config.toml
model = "image embedding model"
dataset = "capsule endoscopy frames (Kvasir-Capsule)"
train_examples = 42238
image_size = 64
crop_scale_min = 1
horizontal_flip = true
color_jitter = 0.1
targets = ["finding"]
num_classes = 11
embedding_dim = 128
arch = "xception"
norm = "batchnorm"
activation = "relu"
channel_attention = "se"
drop_path = 0.2
depths = [4, 4, 4, 4]
kernel_size = 3
stem = "deep"
widths = [96, 144, 208, 320]
am_softmax_margin = 0.2
am_softmax_scale = 16
init = "kaiming_normal"
residual_init = "scaled_by_depth"
optimizer = "muon"
muon_scale = "match_rms_adamw"
lr = 0.0019
momentum = 0.95
nesterov = true
orthogonalizer = "newton_schulz_5"
adamw_lr_other_params = 0.0028
grad_clip = 0.5
steps = 7500
batch_size = 64
epochs = 11.4
lr_schedule = "cosine_restarts"
final_lr_fraction = 0
warmup_steps = 1500
weight_decay = 0.1
adamw_weight_decay_other_params = 0
Rows from block 7 of a small image embedding model, named by matrix and row number. Rows with one number belong to one channel. Each number is 50 + 12 x the weight over its row's rms, rounded and kept within 0 to 99. All counts start at 0.
After each channel's rows are labels from the 100 images, of 14976, where the channel reaches its highest value: "strongest on" is what is common among them. Only what is clearly more common there than usual is listed. The data: capsule endoscopy frames (Kvasir-Capsule). In brackets: how many of the 100, against the usual share in percent.
# convs1: first pointwise conv (model.blocks.7.convs.1.weight, 144x144x1x1), inputs 0-71
# convs3: second pointwise conv (model.blocks.7.convs.3.weight, 144x144x1x1, transposed), outputs 0-71

convs1.76:29 52 43 47 47 39 46 46 56 64 53 40 44 66 40 61 42 34 58 45 46 47 45 46 40 63 50 49 23 51 52 68 43 25 47 56 10 46 37 47 49 54 64 30 42 57 39 50 31 48 58 50 56 18 39 57 48 64 43 56 44 56 33 29 46 69 58 37 56 48 61 65
convs3.76:53 57 60 49 23 52 39 46 50 52 58 36 57 40 43 42 42 49 48 39 36 59 61 51 62 60 48 62 58 81 58 43 35 42 45 48 63 62 22 51 59 46 49 32 53 49 45 23 44 39 49 37 34 66 60 45 34 72 39 66 31 72 30 72 61 23 57 39 49 30 47 46
strongest on: finding: ileocecal valve (25 vs 8.8)

convs1.36:40 60 70 65 41 65 47 38 62 23 64 43 63 58 36 49 33 68 51 43 26 46 51 55 69 56 32 44 54 54 56 28 39 48 58 62 50 72 54 59 51 36 48 47 54 54 52 63 66 55 46 55 60 49 34 44 69 56 39 41 45 47 79 40 44 54 34 57 30 56 35 50
convs3.36:56 46 49 58 47 48 41 55 65 51 38 40 68 37 37 37 72 42 34 59 52 57 66 41 48 44 46 59 30 59 18 38 26 61 40 46 42 61 26 83 43 70 37 57 59 51 50 55 46 37 35 60 58 42 44 39 45 49 39 53 55 57 31 50 46 46 65 50 50 25 39 51
strongest on: finding: angiectasia (26 vs 1.8)

convs1.69:43 70 53 32 39 53 43 55 41 21 44 47 38 37 60 52 52 58 48 48 43 42 44 45 26 51 43 46 59 37 40 37 41 70 33 37 59 40 66 49 59 59 37 20 40 45 33 57 23 52 48 54 52 45 43 54 51 49 44 48 24 52 41 29 60 57 42 42 57 33 70 48
convs3.69:34 56 67 60 49 57 66 45 45 50 43 51 51 47 64 55 44 35 46 43 28 67 41 53 56 59 77 29 70 58 44 38 48 75 38 45 43 49 55 57 49 60 34 39 50 42 51 67 47 61 43 50 62 50 65 55 26 48 54 60 54 32 34 46 61 55 56 35 47 60 51 62
strongest on: finding: foreign body (28 vs 1.6)

convs1.88:33 54 62 45 60 67 55 49 35 54 31 37 69 42 54 69 41 40 46 39 55 37 45 80 56 38 57 44 50 53 64 27 38 77 38 33 49 53 50 46 56 52 27 56 47 43 40 36 42 72 68 45 73 54 52 45 37 47 67 57 69 32 52 52 50 51 62 37 15 59 21 68
convs3.88:60 65 50 48 54 48 48 40 34 73 42 49 44 30 52 37 55 42 55 54 39 44 33 31 44 52 41 34 49 58 65 49 54 34 55 41 42 82 46 44 59 47 53 72 54 69 61 34 37 55 34 56 49 68 36 28 49 48 56 29 53 52 36 69 52 38 39 64 58 34 43 37
strongest on: finding: ileocecal valve (28 vs 8.8)

convs1.15:53 44 46 57 56 46 32 60 65 49 40 51 46 71 53 25 51 41 34 67 50 38 59 29 17 54 51 56 47 46 31 68 64 34 39 62 56 32 44 50 49 43 49 47 48 51 69 74 65 56 50 62 47 65 52 51 70 55 39 62 26 37 27 68 44 42 51 32 36 46 39 34
convs3.15:59 60 44 34 42 56 52 58 56 35 43 68 58 65 62 64 60 28 62 44 83 33 41 55 41 53 45 46 48 65 62 27 63 65 81 43 74 59 25 59 33 61 24 50 31 52 64 30 35 56 51 62 30 35 47 31 53 54 44 48 43 55 72 50 38 56 47 33 58 63 60 66
strongest on: finding: pylorus (34 vs 3.4); finding: blood fresh (31 vs 0.9)

convs1.65:55 50 57 18 73 62 47 49 48 66 47 63 57 19 44 75 45 63 55 52 47 49 53 53 40 68 67 33 45 32 40 20 70 42 44 56 51 61 48 60 57 47 74 41 59 83 47 36 38 48 66 53 64 45 35 53 42 51 46 51 61 52 44 57 55 39 39 63 44 46 49 43
convs3.65:46 47 57 41 59 54 47 30 63 61 42 49 39 75 54 56 25 44 49 54 43 57 44 55 66 25 77 49 49 48 32 74 58 56 55 56 31 56 53 67 47 45 50 46 57 39 91 49 66 39 59 46 47 40 29 48 42 53 58 41 62 39 47 58 49 65 21 58 65 34 59 68
strongest on: finding: foreign body (28 vs 1.6); finding: pylorus (25 vs 3.4)

convs1.81:53 63 48 47 76 35 36 56 54 40 33 41 54 59 40 68 43 69 52 58 52 46 30 72 53 59 57 47 29 61 41 60 50 63 51 56 48 44 62 53 50 29 50 34 38 60 38 55 25 46 51 52 79 64 54 44 34 59 49 51 69 66 40 62 56 28 45 64 58 61 47 39
convs3.81:34 60 54 74 55 56 57 76 55 60 61 38 50 67 58 43 41 52 32 66 56 73 42 57 66 60 31 49 59 63 37 48 42 25 55 42 58 44 36 53 55 54 40 57 43 65 48 47 52 51 37 45 39 44 57 27 42 34 44 53 58 61 49 41 48 20 66 38 55 38 60 57
strongest on: finding: ileocecal valve (43 vs 8.8)

convs1.10:47 62 62 48 54 44 54 42 45 46 57 55 43 58 38 50 58 62 40 31 32 33 51 29 40 65 60 58 52 31 53 55 46 37 41 35 55 57 66 42 39 49 32 43 61 30 34 29 55 51 59 49 60 36 72 66 61 47 64 71 55 79 55 28 60 55 69 59 49 41 80 56
convs3.10:54 72 43 36 47 62 63 56 55 70 41 45 37 58 53 62 60 57 41 53 71 49 47 27 48 46 59 36 42 51 54 44 50 45 55 56 43 37 57 54 53 39 50 51 48 49 47 65 33 42 73 53 49 68 32 58 33 59 70 49 32 38 43 39 44 58 45 53 45 41 53 56
strongest on: finding: pylorus (36 vs 3.4)

convs1.94:55 50 34 45 59 51 63 55 44 49 63 42 51 59 72 62 57 73 53 51 29 43 38 48 33 32 25 53 56 30 61 65 33 40 56 63 43 56 66 66 56 52 37 49 63 47 47 61 51 56 33 60 28 51 29 47 26 58 47 43 42 51 57 61 42 51 49 46 42 51 44 59
convs3.94:53 36 48 56 52 69 50 53 45 42 36 56 25 52 48 45 43 36 39 45 55 41 49 42 56 85 88 39 44 65 38 51 29 51 25 48 46 68 59 51 56 43 67 44 51 52 49 65 58 52 45 46 50 63 41 55 51 58 44 37 72 36 45 36 47 53 51 31 31 72 74 44
strongest on: finding: angiectasia (27 vs 1.8)

convs1.11:42 45 46 66 37 43 47 60 44 66 57 64 73 31 50 43 55 67 50 22 46 55 67 39 59 45 46 34 44 57 48 55 63 36 39 43 36 53 70 37 48 46 38 49 40 32 53 41 43 61 60 45 41 62 54 55 42 70 59 50 47 37 53 54 35 41 64 52 38 64 24 51
convs3.11:44 47 64 41 54 37 28 55 39 53 30 77 43 62 73 66 54 41 67 39 50 33 47 53 66 60 51 66 49 62 42 30 63 67 67 49 56 39 53 64 48 40 67 49 49 46 51 45 63 51 58 38 34 50 36 59 64 55 40 60 55 53 55 44 61 44 23 51 48 53 59 51
strongest on: finding: pylorus (35 vs 3.4); finding: foreign body (29 vs 1.6)

convs1.63:40 68 66 45 41 69 47 68 50 42 65 54 52 45 50 47 44 16 52 58 72 41 53 57 62 32 44 33 54 63 45 44 54 46 53 68 36 43 48 66 43 63 59 48 63 53 39 50 51 57 12 24 32 62 36 69 45 71 64 54 46 36 50 28 54 53 55 48 54 54 65 40
convs3.63:58 57 55 74 44 40 53 35 80 60 48 77 47 57 47 50 45 36 57 42 42 63 47 56 38 56 55 47 82 41 41 42 65 51 54 55 37 30 60 63 61 46 57 31 69 57 51 48 34 39 54 57 54 53 56 56 46 65 35 43 40 53 50 60 54 47 38 65 61 41 33 31
strongest on: finding: pylorus (35 vs 3.4)

convs1.95:60 67 47 57 48 34 46 53 66 65 77 54 48 36 47 44 50 52 41 53 57 40 83 54 48 43 37 55 47 41 50 64 39 44 46 51 43 59 61 51 62 39 30 54 56 64 64 58 32 33 44 85 44 35 58 62 46 45 71 38 42 48 53 38 52 27 69 57 46 42 56 82
convs3.95:46 50 25 30 59 52 53 53 70 62 35 30 41 50 45 33 51 56 58 52 48 44 72 24 54 49 24 68 55 58 41 41 52 71 50 23 48 51 58 61 53 29 44 65 37 47 60 52 40 57 49 51 56 65 24 45 63 68 39 64 43 57 35 44 40 62 50 52 36 62 55 54
strongest on: finding: lymphangiectasia (26 vs 1.3); finding: foreign body (26 vs 1.6)

convs1.18:44 45 55 41 49 54 41 31 65 84 57 57 55 33 50 57 61 82 58 23 60 68 73 58 29 69 47 41 35 57 47 43 20 58 60 46 64 49 59 59 74 49 30 53 38 63 56 51 46 57 36 56 36 46 43 52 82 36 62 48 38 47 71 47 39 54 47 45 41 52 85 54
convs3.18:50 30 57 49 48 54 56 59 45 41 55 55 62 41 45 58 57 30 67 59 72 55 39 53 43 69 48 50 41 74 65 41 34 69 50 30 47 49 54 35 55 42 42 45 54 45 57 43 40 65 26 58 39 47 37 45 36 19 57 41 35 41 42 50 33 43 48 52 61 60 48 45
strongest on: finding: lymphangiectasia (46 vs 1.3)

convs1.134:24 47 50 52 61 65 35 58 33 49 80 44 51 37 57 39 34 47 62 20 47 62 28 55 40 58 51 58 40 62 35 59 51 33 59 53 52 61 19 68 66 61 58 67 29 27 63 72 80 64 56 61 48 50 31 45 54 57 29 37 71 41 44 53 35 52 42 34 53 48 46 53
convs3.134:66 37 30 56 49 40 59 54 46 63 67 49 43 52 49 52 36 45 46 60 69 38 64 39 38 42 41 51 39 48 60 23 34 34 69 67 48 38 59 87 55 51 62 54 47 32 60 66 36 48 34 43 41 61 49 62 42 40 53 42 78 51 64 60 59 40 30 36 40 68 28 51
strongest on: finding: pylorus (49 vs 3.4); finding: foreign body (28 vs 1.6)

convs1.79:41 34 61 33 60 67 50 48 43 62 56 41 33 28 30 64 62 50 59 55 40 59 59 43 56 38 49 34 30 69 41 58 45 42 55 65 51 49 55 67 46 50 17 67 52 40 48 43 55 47 50 40 44 60 75 49 34 56 69 26 42 37 48 86 43 56 49 42 50 42 59 48
convs3.79:49 30 27 38 53 40 54 76 39 61 58 58 64 53 47 50 42 62 52 66 55 54 72 51 48 39 41 45 20 50 47 61 48 69 46 61 58 55 28 52 39 42 47 39 38 41 48 46 59 43 64 43 29 52 51 28 49 37 55 46 41 48 44 44 56 63 67 46 46 23 58 48
strongest on: finding: lymphangiectasia (28 vs 1.3); finding: foreign body (25 vs 1.6)

convs1.31:54 43 47 47 55 60 65 51 39 55 56 61 77 41 51 37 61 68 53 50 42 44 44 46 38 47 69 28 53 58 52 48 31 32 46 56 77 52 45 60 21 67 67 39 32 49 53 50 53 23 44 44 33 40 45 51 47 58 58 67 55 57 47 52 69 47 47 39 40 54 36 45
convs3.31:46 41 65 69 47 45 36 46 53 54 65 39 59 32 68 61 46 66 34 54 65 59 39 46 44 51 48 46 48 58 60 45 43 44 47 39 62 78 51 61 52 61 49 29 63 53 43 52 43 51 70 59 58 35 36 51 64 48 80 39 60 64 31 58 48 51 74 46 43 56 46 76
strongest on: finding: lymphangiectasia (32 vs 1.3)

convs1.83:60 48 34 48 42 65 42 24 57 42 40 45 57 42 57 63 39 35 32 27 64 47 63 61 60 53 50 62 66 31 32 37 70 27 45 39 44 60 54 49 40 49 58 64 62 71 40 67 48 54 46 44 68 62 52 56 58 38 39 49 73 50 44 60 55 82 47 59 38 53 79 71
convs3.83:51 46 43 44 45 49 64 52 41 59 41 31 46 56 50 60 56 49 54 53 47 40 41 49 63 25 64 56 44 45 38 35 57 46 59 33 28 34 62 52 42 46 41 23 44 43 41 40 55 46 63 75 38 66 46 59 54 45 54 53 44 39 46 66 66 37 50 32 70 46 43 48
strongest on: finding: angiectasia (28 vs 1.8)

convs1.53:34 50 43 32 54 40 47 49 30 50 36 53 47 60 44 66 61 41 45 47 52 37 31 53 54 68 46 62 55 43 39 38 48 53 66 53 56 48 57 50 45 56 34 79 64 43 46 31 60 66 53 50 60 60 22 52 64 56 54 47 60 55 61 56 55 66 34 51 45 45 47 42
convs3.53:31 49 58 45 69 56 62 56 42 47 49 40 45 26 43 45 41 54 50 57 46 34 33 52 65 57 58 51 31 48 43 60 43 49 45 67 39 65 62 15 51 68 38 43 65 42 50 62 62 39 42 82 56 39 32 44 50 49 46 57 39 62 57 39 43 62 52 67 40 44 56 34
strongest on: finding: ileocecal valve (46 vs 8.8)

convs1.107:44 65 47 52 53 56 27 47 33 49 43 67 47 54 54 55 56 36 52 67 58 39 55 35 49 29 30 59 67 60 59 64 64 84 53 57 65 54 50 56 47 62 41 44 45 60 46 26 35 33 77 71 29 49 33 41 54 40 49 68 34 60 61 49 54 44 43 35 49 45 69 52
convs3.107:39 55 33 27 56 63 25 70 38 46 62 57 61 44 62 71 73 47 46 61 58 57 46 46 51 59 69 48 40 58 77 61 43 43 55 53 37 67 50 59 56 56 47 38 55 22 50 57 46 45 77 34 23 41 50 40 54 53 45 55 54 50 75 53 67 48 56 37 34 56 64 41
strongest on: finding: pylorus (35 vs 3.4)