From a checkpoint of a small image embedding model: held-out accuracy 98%.
Rows from block 13, named by matrix and row number. Rows with one number belong to one channel. Each number is 500 + 40 x the weight over its row's rms, rounded and kept within 0 to 999. All counts start at 0. Numbers have three digits each. After the name is the row's rms in percent of the matrix's.
# convs1: first pointwise conv (model.blocks.13.convs.1.weight, 320x320x1x1), inputs 0-79
# convs3: second pointwise conv (model.blocks.13.convs.3.weight, 320x320x1x1, transposed), outputs 0-79
convs1.272 101:495440416533444602565495510476446508493484525578496477479521511496512416482578508422502541423554526496519533470495577479426508495521512559447554483497435493434516496510505484466460464510564521514512505507480558438427467508549544506430516511
convs3.272 114:509542442496458476462507548512509546486463419512527492483485539457524396546526421554485497597467478477533502449529508480551530523479464534544613478518521403472535517549486493506541488510417501535525553492520500508493551493468545473459553493
convs1.273 112:514556605492497434458450502519504539563561500524523465453610461475504529482466545502457527521435523535489432453499500523434495515469544520523508498519454521453561510524508529467504561448535384524516466527509555521491487436474518467490531454
convs3.273 105:553488460479471598517508483513464447523469456502560462480478464463528523472463542495510516560458480485452464525449545435464497516528512468455464471565507468457486513484457463526435457470460472517516526471501445494558558431479416499543490501
convs1.274 090:541471501410533474528523484484496459459519490422541461508479533487494466462495471470497462543567516541562527508462492550468476473553526524421498482413497491425512523534491485507463565488519519499567522514568488514545570553533468515520530468
convs3.274 098:458540507500486455500503534546499503547547488523528484496455600502571474480475595520456562535491509381452469468518421491483537486498507506458457538489570546490513521507399475540394491411451471507478488508546520509486514516586535496489534488
convs1.275 101:513526459501435496552483506461477433550554589518519516514542421515416512563523490555471481511520425524504498531433458531504446528467515501430463486573546484501524515532385495499560490420460415497444465482580433522553491546447554454538571480
convs3.275 107:471517410509456486520506597450437557556500498506492505515509472495493451452510530469504522463512514506521562538502492562435589510474433509564542479472471550562481515467516455515555474507485482526499511518574464517439563499460530480477443562
convs1.276 101:527468522515584531491455513484503430515496475460498449515503538500505490513546488529472480523539465566471517528507485553497528460455502560456509551490474459419462498532493448512532431490505495542603451494502533490558527486385430532421462494
convs3.276 108:496432530560503482540482559461492536486430467404522423497555567410554558453488500532512576455545511484480484439450492593476492484545513466480484448482533528424462472453527441473529511421520503496461436429437473528505443473470427407487494504
convs1.277 101:489438482516546533513481529485484467542510471474571451513494486486456570627503473466475446438496493462571543534416525480565559508516476475484417524527556470520481557542490485469479548464519512483427453516471497443509477532506500505505514532
convs3.277 099:480473474425527458553548519500492555518451531513481503492506440447443453515481564533452481490523541490524446404557468445508585440415518533417495531576458527552483466585495543568505509471524391490460435478522383508492453478529445438495538455
convs1.278 109:553473517519492455471511480489510577582442456558468532544497520515507557504474477486524499564502514405595486523556512482478541527500531599547506458575476479543495482487532461529525491530478463534486503504507565506544454528520474611467450501
convs3.278 098:519439525491507431394508532542517507469544498481543516458490484537485524554514450499533487456597526466442454558526538494498521481449564534472546516448543484497515526460492456567461472487436442460516540533462610542463526536468562426469482466
convs1.279 096:464499539522478606482565486456496551475511536515527540493377500465490499469435463541475539518477442498523476492466510460549530414509480500476454467591527479516570487532531509499489554492462505474472513545532536498545473559565485555370489526
convs3.279 100:475482521516560449547547524477450520522553502442491529497517548509553477506514488473512492472500426523545538573495495536437564523473489511557489481529447496522459386487439511451524536520513425493490525463523491514472481503553471561500476504
convs1.280 103:508513474474434542476427507525528494498512524481386476485521515427532446523410518509454461563494472499448465443530498500469483495560430507477460539451461477479515526540488483491526544542576419461486446511494480494471540531518479445523462473
convs3.280 101:537466495472557495456496495497467485508499493531481494560487515469480486524513479466543490484567524533428421554509513436492544506534470493482479510502458424487554526486452454514604558530454560538487452477527492536432536465465461485513519483
convs1.281 108:489496467496499500530436519507507511505498501528548512475503475420405465546479518507467470423427485562474515562528508557495596414464511521441550516466518563456448528482459491564478504528446488457497492417460502496485496527442472477537497494
convs3.281 095:505535448445561436453527450483416488553494478527481417514510538471516485455501487612511510424501487479446577538440484491452508518466456545513523539505464580457533508591481513567441503527543487528499469491430512563433432500517590544502444489
convs1.282 099:530486523482433492470518566505537511534544486553559593438510508499485487398491469497466448540492513511481521520519440505486419527482537476437475480496431473485502484521496530486472453623480497451480474519477493557450495440469562494465552496
convs3.282 096:495538534502496549468488492500485508465462479469469496484523591520509483537520478508450613486485532489467453477513494498503548511476498550491561449513551495508491421481579532615524489499537517476502485513559485529524474593550404518418467514
convs1.283 106:495518521557533604536470492503503560534535500428520532501529488500475446510493488468545564451476560369506515500478519494566548511449573473465522518479471437571534462498505518513532535535517483452467538487471556497489498478409445471445520469
convs3.283 098:491495554531469511436447537484465492520542539563457550563491459560567534585513481511465513474455525493414532521534508528492522497483508501475467468521533556506486481492475498481499488511569604484470470463501476443540516541481520477450484543
convs1.284 097:432540518480474502530492555554455528549480487558567451439479545535498467531443509514523581441521536532577546487511460501525493550433509558505594534522418546508594590559467479438415467516395504447539503522501468545495583499509540526537501465
convs3.284 101:448501516573501515467515506553532453507512554493445546471511462500487441498451460499469488419451509492565580545533526422523507489506482478551464512501552463528494524485464525531461558614541504513497501527491512512478599511459474493497516519
convs1.285 104:435433546471437492519532513515534520469517513521486498479579495521537503538486483475522506539523485479561537530421453456502494492505459506500567517463544480493537491561483445497477495505494594559491514472482500542488501587520456527469496439
convs3.285 098:480421487414476434472478526499510460511510447538481574496444501477480514508539490473470514489563495524471513493486450499488422492457524429477547483536449534501482441516486467498533528497533577523471439506534465524490473443486540461487504556
convs1.286 094:508511512580511521415483443531452525482617455439516483513524502495531471524463461500499553505553456500440466419530576571413516467457518432587482530486464524491453561492496502458484465476428460444509586515493453468475488543498563515471478544
convs3.286 095:520511592428519463568459474516512508526543508498489536539503484510545583463533469424541415520492511504446480457483525474493531515504594450472465463499481513502495546510515467509498549458482459581496527570438476556509504482478477402420529536
convs1.287 105:490530484511500578552473516386507483495440556580535506521487527535500543538471539458473493469538516527461544483435470478528495475462449460408491479387527554465502448432453560515477384463469521436487466484525538533505447489472486430536536520
convs3.287 102:474508529468519374534512518542540525544520520509519576422578581486520480451469489499507478457478440550486524534499504446460506518464558453470522489479515467513506485548538544503486518440498505500449461530480524521529483503518513376525517393
convs1.288 097:500450467484490540492419456494526410487530576564519533505532473428488507489571519505518504533486543511507482505493477467514539510522497527511495488544494567564491534461477405538490489513609523497454511533554526437460472517498486487544533444
convs3.288 097:528488553501510466456541504502497591464534439459573545506567513550525571529482456505515482477419485479545419398513583458516456429555517422488425521482554509449455492544489485598573394510457445546575510558494570507518577451534492437574546505
convs1.289 111:492469488535545480516438563484487462429490467528484578447477486533403500447490565531498516456577474462396509453473504556414437458504475579475448545513513443478496526467551538515494484439444563511472596525489494482445497554510478507505515501
convs3.289 096:504506518509547546482523540523528515516470531487543528536525491514495543512540491449519498416444585494561448452537431466568434506524534473387461514563484502592536514569469453508480563481535550513493558511540521526530447550530497497501507492
convs1.290 099:430469532581470427510453433526526450490542535450491508475463498579507474488511611487518487510513511448521451519469478479488462529569500518475461486469488541497507455550477527439417513488487480494448443537478518480451517448540507515538497537
convs3.290 095:438546494535469475536489478514464481431465531511566526586514469500568592512509444523457445499448585507490514451548486486535482463506479533496522506526439442476478534479541560432526543563545546490492485527507409498529532456534513535505476502
convs1.291 107:441443465549515461468499461493483482447475415519501539523547505533583533437489501577494505480478525534521520533545565544516506551433445449463491414468550456481521505499489494543461437449484514523530588546454523508431464525543396570507469471
convs3.291 100:548499537467486412492502516492496560528512474508563481467484494477524523430504559487465502564537529472479503426523536471454530609527463511489437433525464446441540497505484493495515470498525506470504457539432463471499560492449506527499536481
convs1.292 093:501497471475480462553397527505458496477566495466507485508498514561454505516509486518521533522552515449542467547507502515510480490496565469380561445472569550484524460486436460514500482551495546459518482441547457537549492500535515558503477542
convs3.292 093:443499489508458538518521535407457477405510455561585393494509538555574516447512546484449526528512508492509526485469555493495469428519566493519546426478484585399494486472538398486503523397471543458483480474510456557464538512486468524522491516
convs1.293 102:550454514540534537442523458445520475516548558539522464480545472537433515507531500492493530451483417504536527497510463526477550554530490536527546553492524451525471466433500399449510453525476493469509517471579489559458489556485471491465480471
convs3.293 098:482588483512438483462545482512479538540523480448493473545509474488470508475484535537494542457506561510501543510490501449482522443551552516460515538479501570547457469413441582499446475571477543475493471472483525460512453487479481516464491578
convs1.294 086:463484568512443454532492518515578476436533473532447547438524468459485564508394411438533472513503544559476484539527507450552516493573526483525508458451466483504466445510518452488515529531536562495439505478443517469429492477509442589430478460
convs3.294 094:542546510505490530446545547474486401497521460571492496477530497529503474510477552564473450499567477499487459519498475501540513512447488481456497558533457561510472470519486468470372544513464522492513472548492505507570443493495490473532488559
convs1.295 108:504483486505512530443496465497515485459473499541502470404542560473463486533504518466504441450529429541525518393463595438554508488482527548524468434548512545490538493530436457492449605508517453514498460535502554509497485450574462474494521471
convs3.295 106:502505493537528492456552487483544459451480455574537574444497503581508545540540580440481537583541481527528529512504548448543428460457457434518512505550540513570499505506525485485524467516503469528523527451541490461461582566498473510464494529
convs1.296 099:530492557532541467518493507509483519424481474480442451558538501521521505586443499422461535511479493492493471514533525594510559523581492502529477444510482437567505529453494522495596512485560444448578523490475515569471483498515425535446478486
convs3.296 100:507474483534508523450487472465438565489508493481491481483528443561423517527473461332482540538517480451584443485445466539472462538462488494506481455532455576447443554499532520519427513455561476471421515434456485505534478496482498449518465430
convs1.297 098:465545519544458518449501528487550552515474482551524451514534507471520485514511557554434484532525511505441472530513539450451561520475454497511517453565553465497473486536466554554502596520460553510556569481510525463551485514490538466525504522
convs3.297 095:449529487517481477471514532439408550435524465503509545535534561513551530460479490480516474477483480509443467529481528484506533513516496560515500551427537458545434537531541440455491439638557512416470561531584556451438522459468575510534534522
convs1.298 105:435521445427475458606493524484512499510510515386493559467597491544514468595491561497460527516503522522500531375530461536515474562446499517470467468451467484448474506413449471453473517489506514467537527511472481469518491514486464542541551482
convs3.298 102:480492468534487461516455447441533566498458516504478491474508502430499511518511552483450479467482457466516480453502506476472465438484478556558461465568497499500416467539514533473488476550470518484553467485541496472478557571429465492487490474
convs1.299 110:547523509495525506496530480531535495481476560531578520464473510432554484525486482501519491555479463518541527471552429483485561463390485468536533475537537547425565463550587460548506501524498485465499535556525517555484509532547508503520512495
convs3.299 103:568514464505532447577555575518448479513442468572537558531449445506517499471474439552464482536477502557501489514535494495468518475552490567541548476498524437475491507527493439506502438551500490502488496479497435501448514503468499557495481509
convs1.300 109:527489456576545437500507457430464498457525459445447462493517548437535509489508533537463512463449501544522486486474501531593524478423453502570456524592475430554566541501501487506479558516391418417526484553487453517518490591512481472450507586
convs3.300 106:476450467509462414534472446442546488514419507451499520551492497485499538475449433527549433536515456512544507501556402496453455437499540464483544492448482464467510534409431443501508447520463504529511381471516449556543471547530583589519466522
convs1.301 092:535482500475520493414518469490447552531446532513546496467457549529467518484465538504488453487564496545381539471535590475413526543495525516490486450477522431460555558526511488429547462462492526459501481481493535490457553486485528494473487519
convs3.301 086:462543424527437570532528442517525458499468483537473532539511473492558560438480465507472539461500528494498468438568556473560518543521456489546450517476495495463472542504581478489510504495508559479531510516462449565502611577446486531527431572
convs1.302 098:520495426524522454531528501465608504558499590450486442520464489519479517376553519439570514487490459542450478490514525528494528540472507496511510531538492543493391529518466471460530611415473440480429474506569530469509556573537503528502550433
convs3.302 098:478492554499498543425511574509522573519508456498453514541471510512516441445451497550517494500502514561485530508500538485562416455577440497495481510485475568480565517551528481579536530490484524568489496516515597548478445497537523448531552462
convs1.303 097:486459539446526532490487535481548531555597535528534520447485552430486488525547536593503514533496459530417441485471578500435522492512457496439480514519484505565519460504506493468454580576459507504515455511451489554488485526507517469567551573
convs3.303 098:531442498535540491494530538516571465433559474477412570507504486443477474475462540484492525488545523553509456555472491491455507539518482467509473473470385463524486639472475578467496486456487569472504477549489482543487519462470528572495545534
convs1.304 100:484478462479461497406515513480503469481518511566472451580500469447474538477530438481455487522536519450546416481519400417530555449512535518520497503452531479543530480522508482515480475504572523549552502574562518438468438519539487508519429470
convs3.304 102:451522589536447531519514501531549504463479536489602520522513528476433592531530533523561417562465570475458449505507485506515506449549558516607512544518528411453542501554486564555506448528530414475530425473503491524434493474465553423465471531
convs1.305 103:475519472541502537468454506585440530491422540503497520453470512515430544540475473516507569496470519499559387575508512571555408521376477535495540425459491535481445516502539539459522586492525510520526590512522469517446535491525434513493523546
convs3.305 103:513491501466380476511407575527476502437497501496505423473476610437509537464488500499479538477504543490456452501430526544548499443503467585480523523506537575490460523470576473480442481550528489534469484454491461458502498526506460433506504418
convs1.306 097:490484494564530530527562497493518477585539499454546488548482474458496523447536522510551480504496503472492508538497493547488526391547486487502419500524537411481488474518444485465441477526536533530488542431566508499546569473453456457527511509
convs3.306 100:462414459528516554431462507431534446528464485488559468468509553502488451476420530462423506579526501487547506559501515586550522494570556506542492517451541530471582505447443519495473529530480532448466461476506495595464519514504510524546543497
convs1.307 099:490431514442480453513467508466618518499474506461489507465550428550474468496556481519476420504559502510444528535490490447497452459477473441486500505540483425510501520504476533503407456556483450422423499523537510490508480448505506556509511525
convs3.307 098:503491488499504504520497546530485457483442452495479501556494560478541506438560477480550549503531522530547548474471527552510579450560464501516472463547492537542550536482501577477512487534556450447473529609528480453499494417457503455474490494
convs1.308 114:419542480496498523517480507506551474574518433524562538519558514503491475381565488491483506531566492514470498459490439543542436502497538455501466455543416524448446508487496518450543437458481474486471586539503530544533527488558490539595473506
convs3.308 103:522408532501486482469461501458532499560492527553475493562530493503503501508433509482494531484420507496491476455506429507544402495498517526522460486467573545436525576468533457519469468555521490507453460513489427503458542513485461541521506601
convs1.309 097:606462520523539511463475447424620495516507551485524570545521530502416517502502504466536516485473543497479467507510457426520537520527523468498509478453449453536491454523530443546502479556481518414513552542496541512506598490554529488471437509
convs3.309 099:488456429568547503438468541537481456568436495551462538543479508490480485493473539491519477528465469538521467538512470474539532491445478600485450462425485525552540510527509550490506498444525591475522539477529476507511519581467542499499555600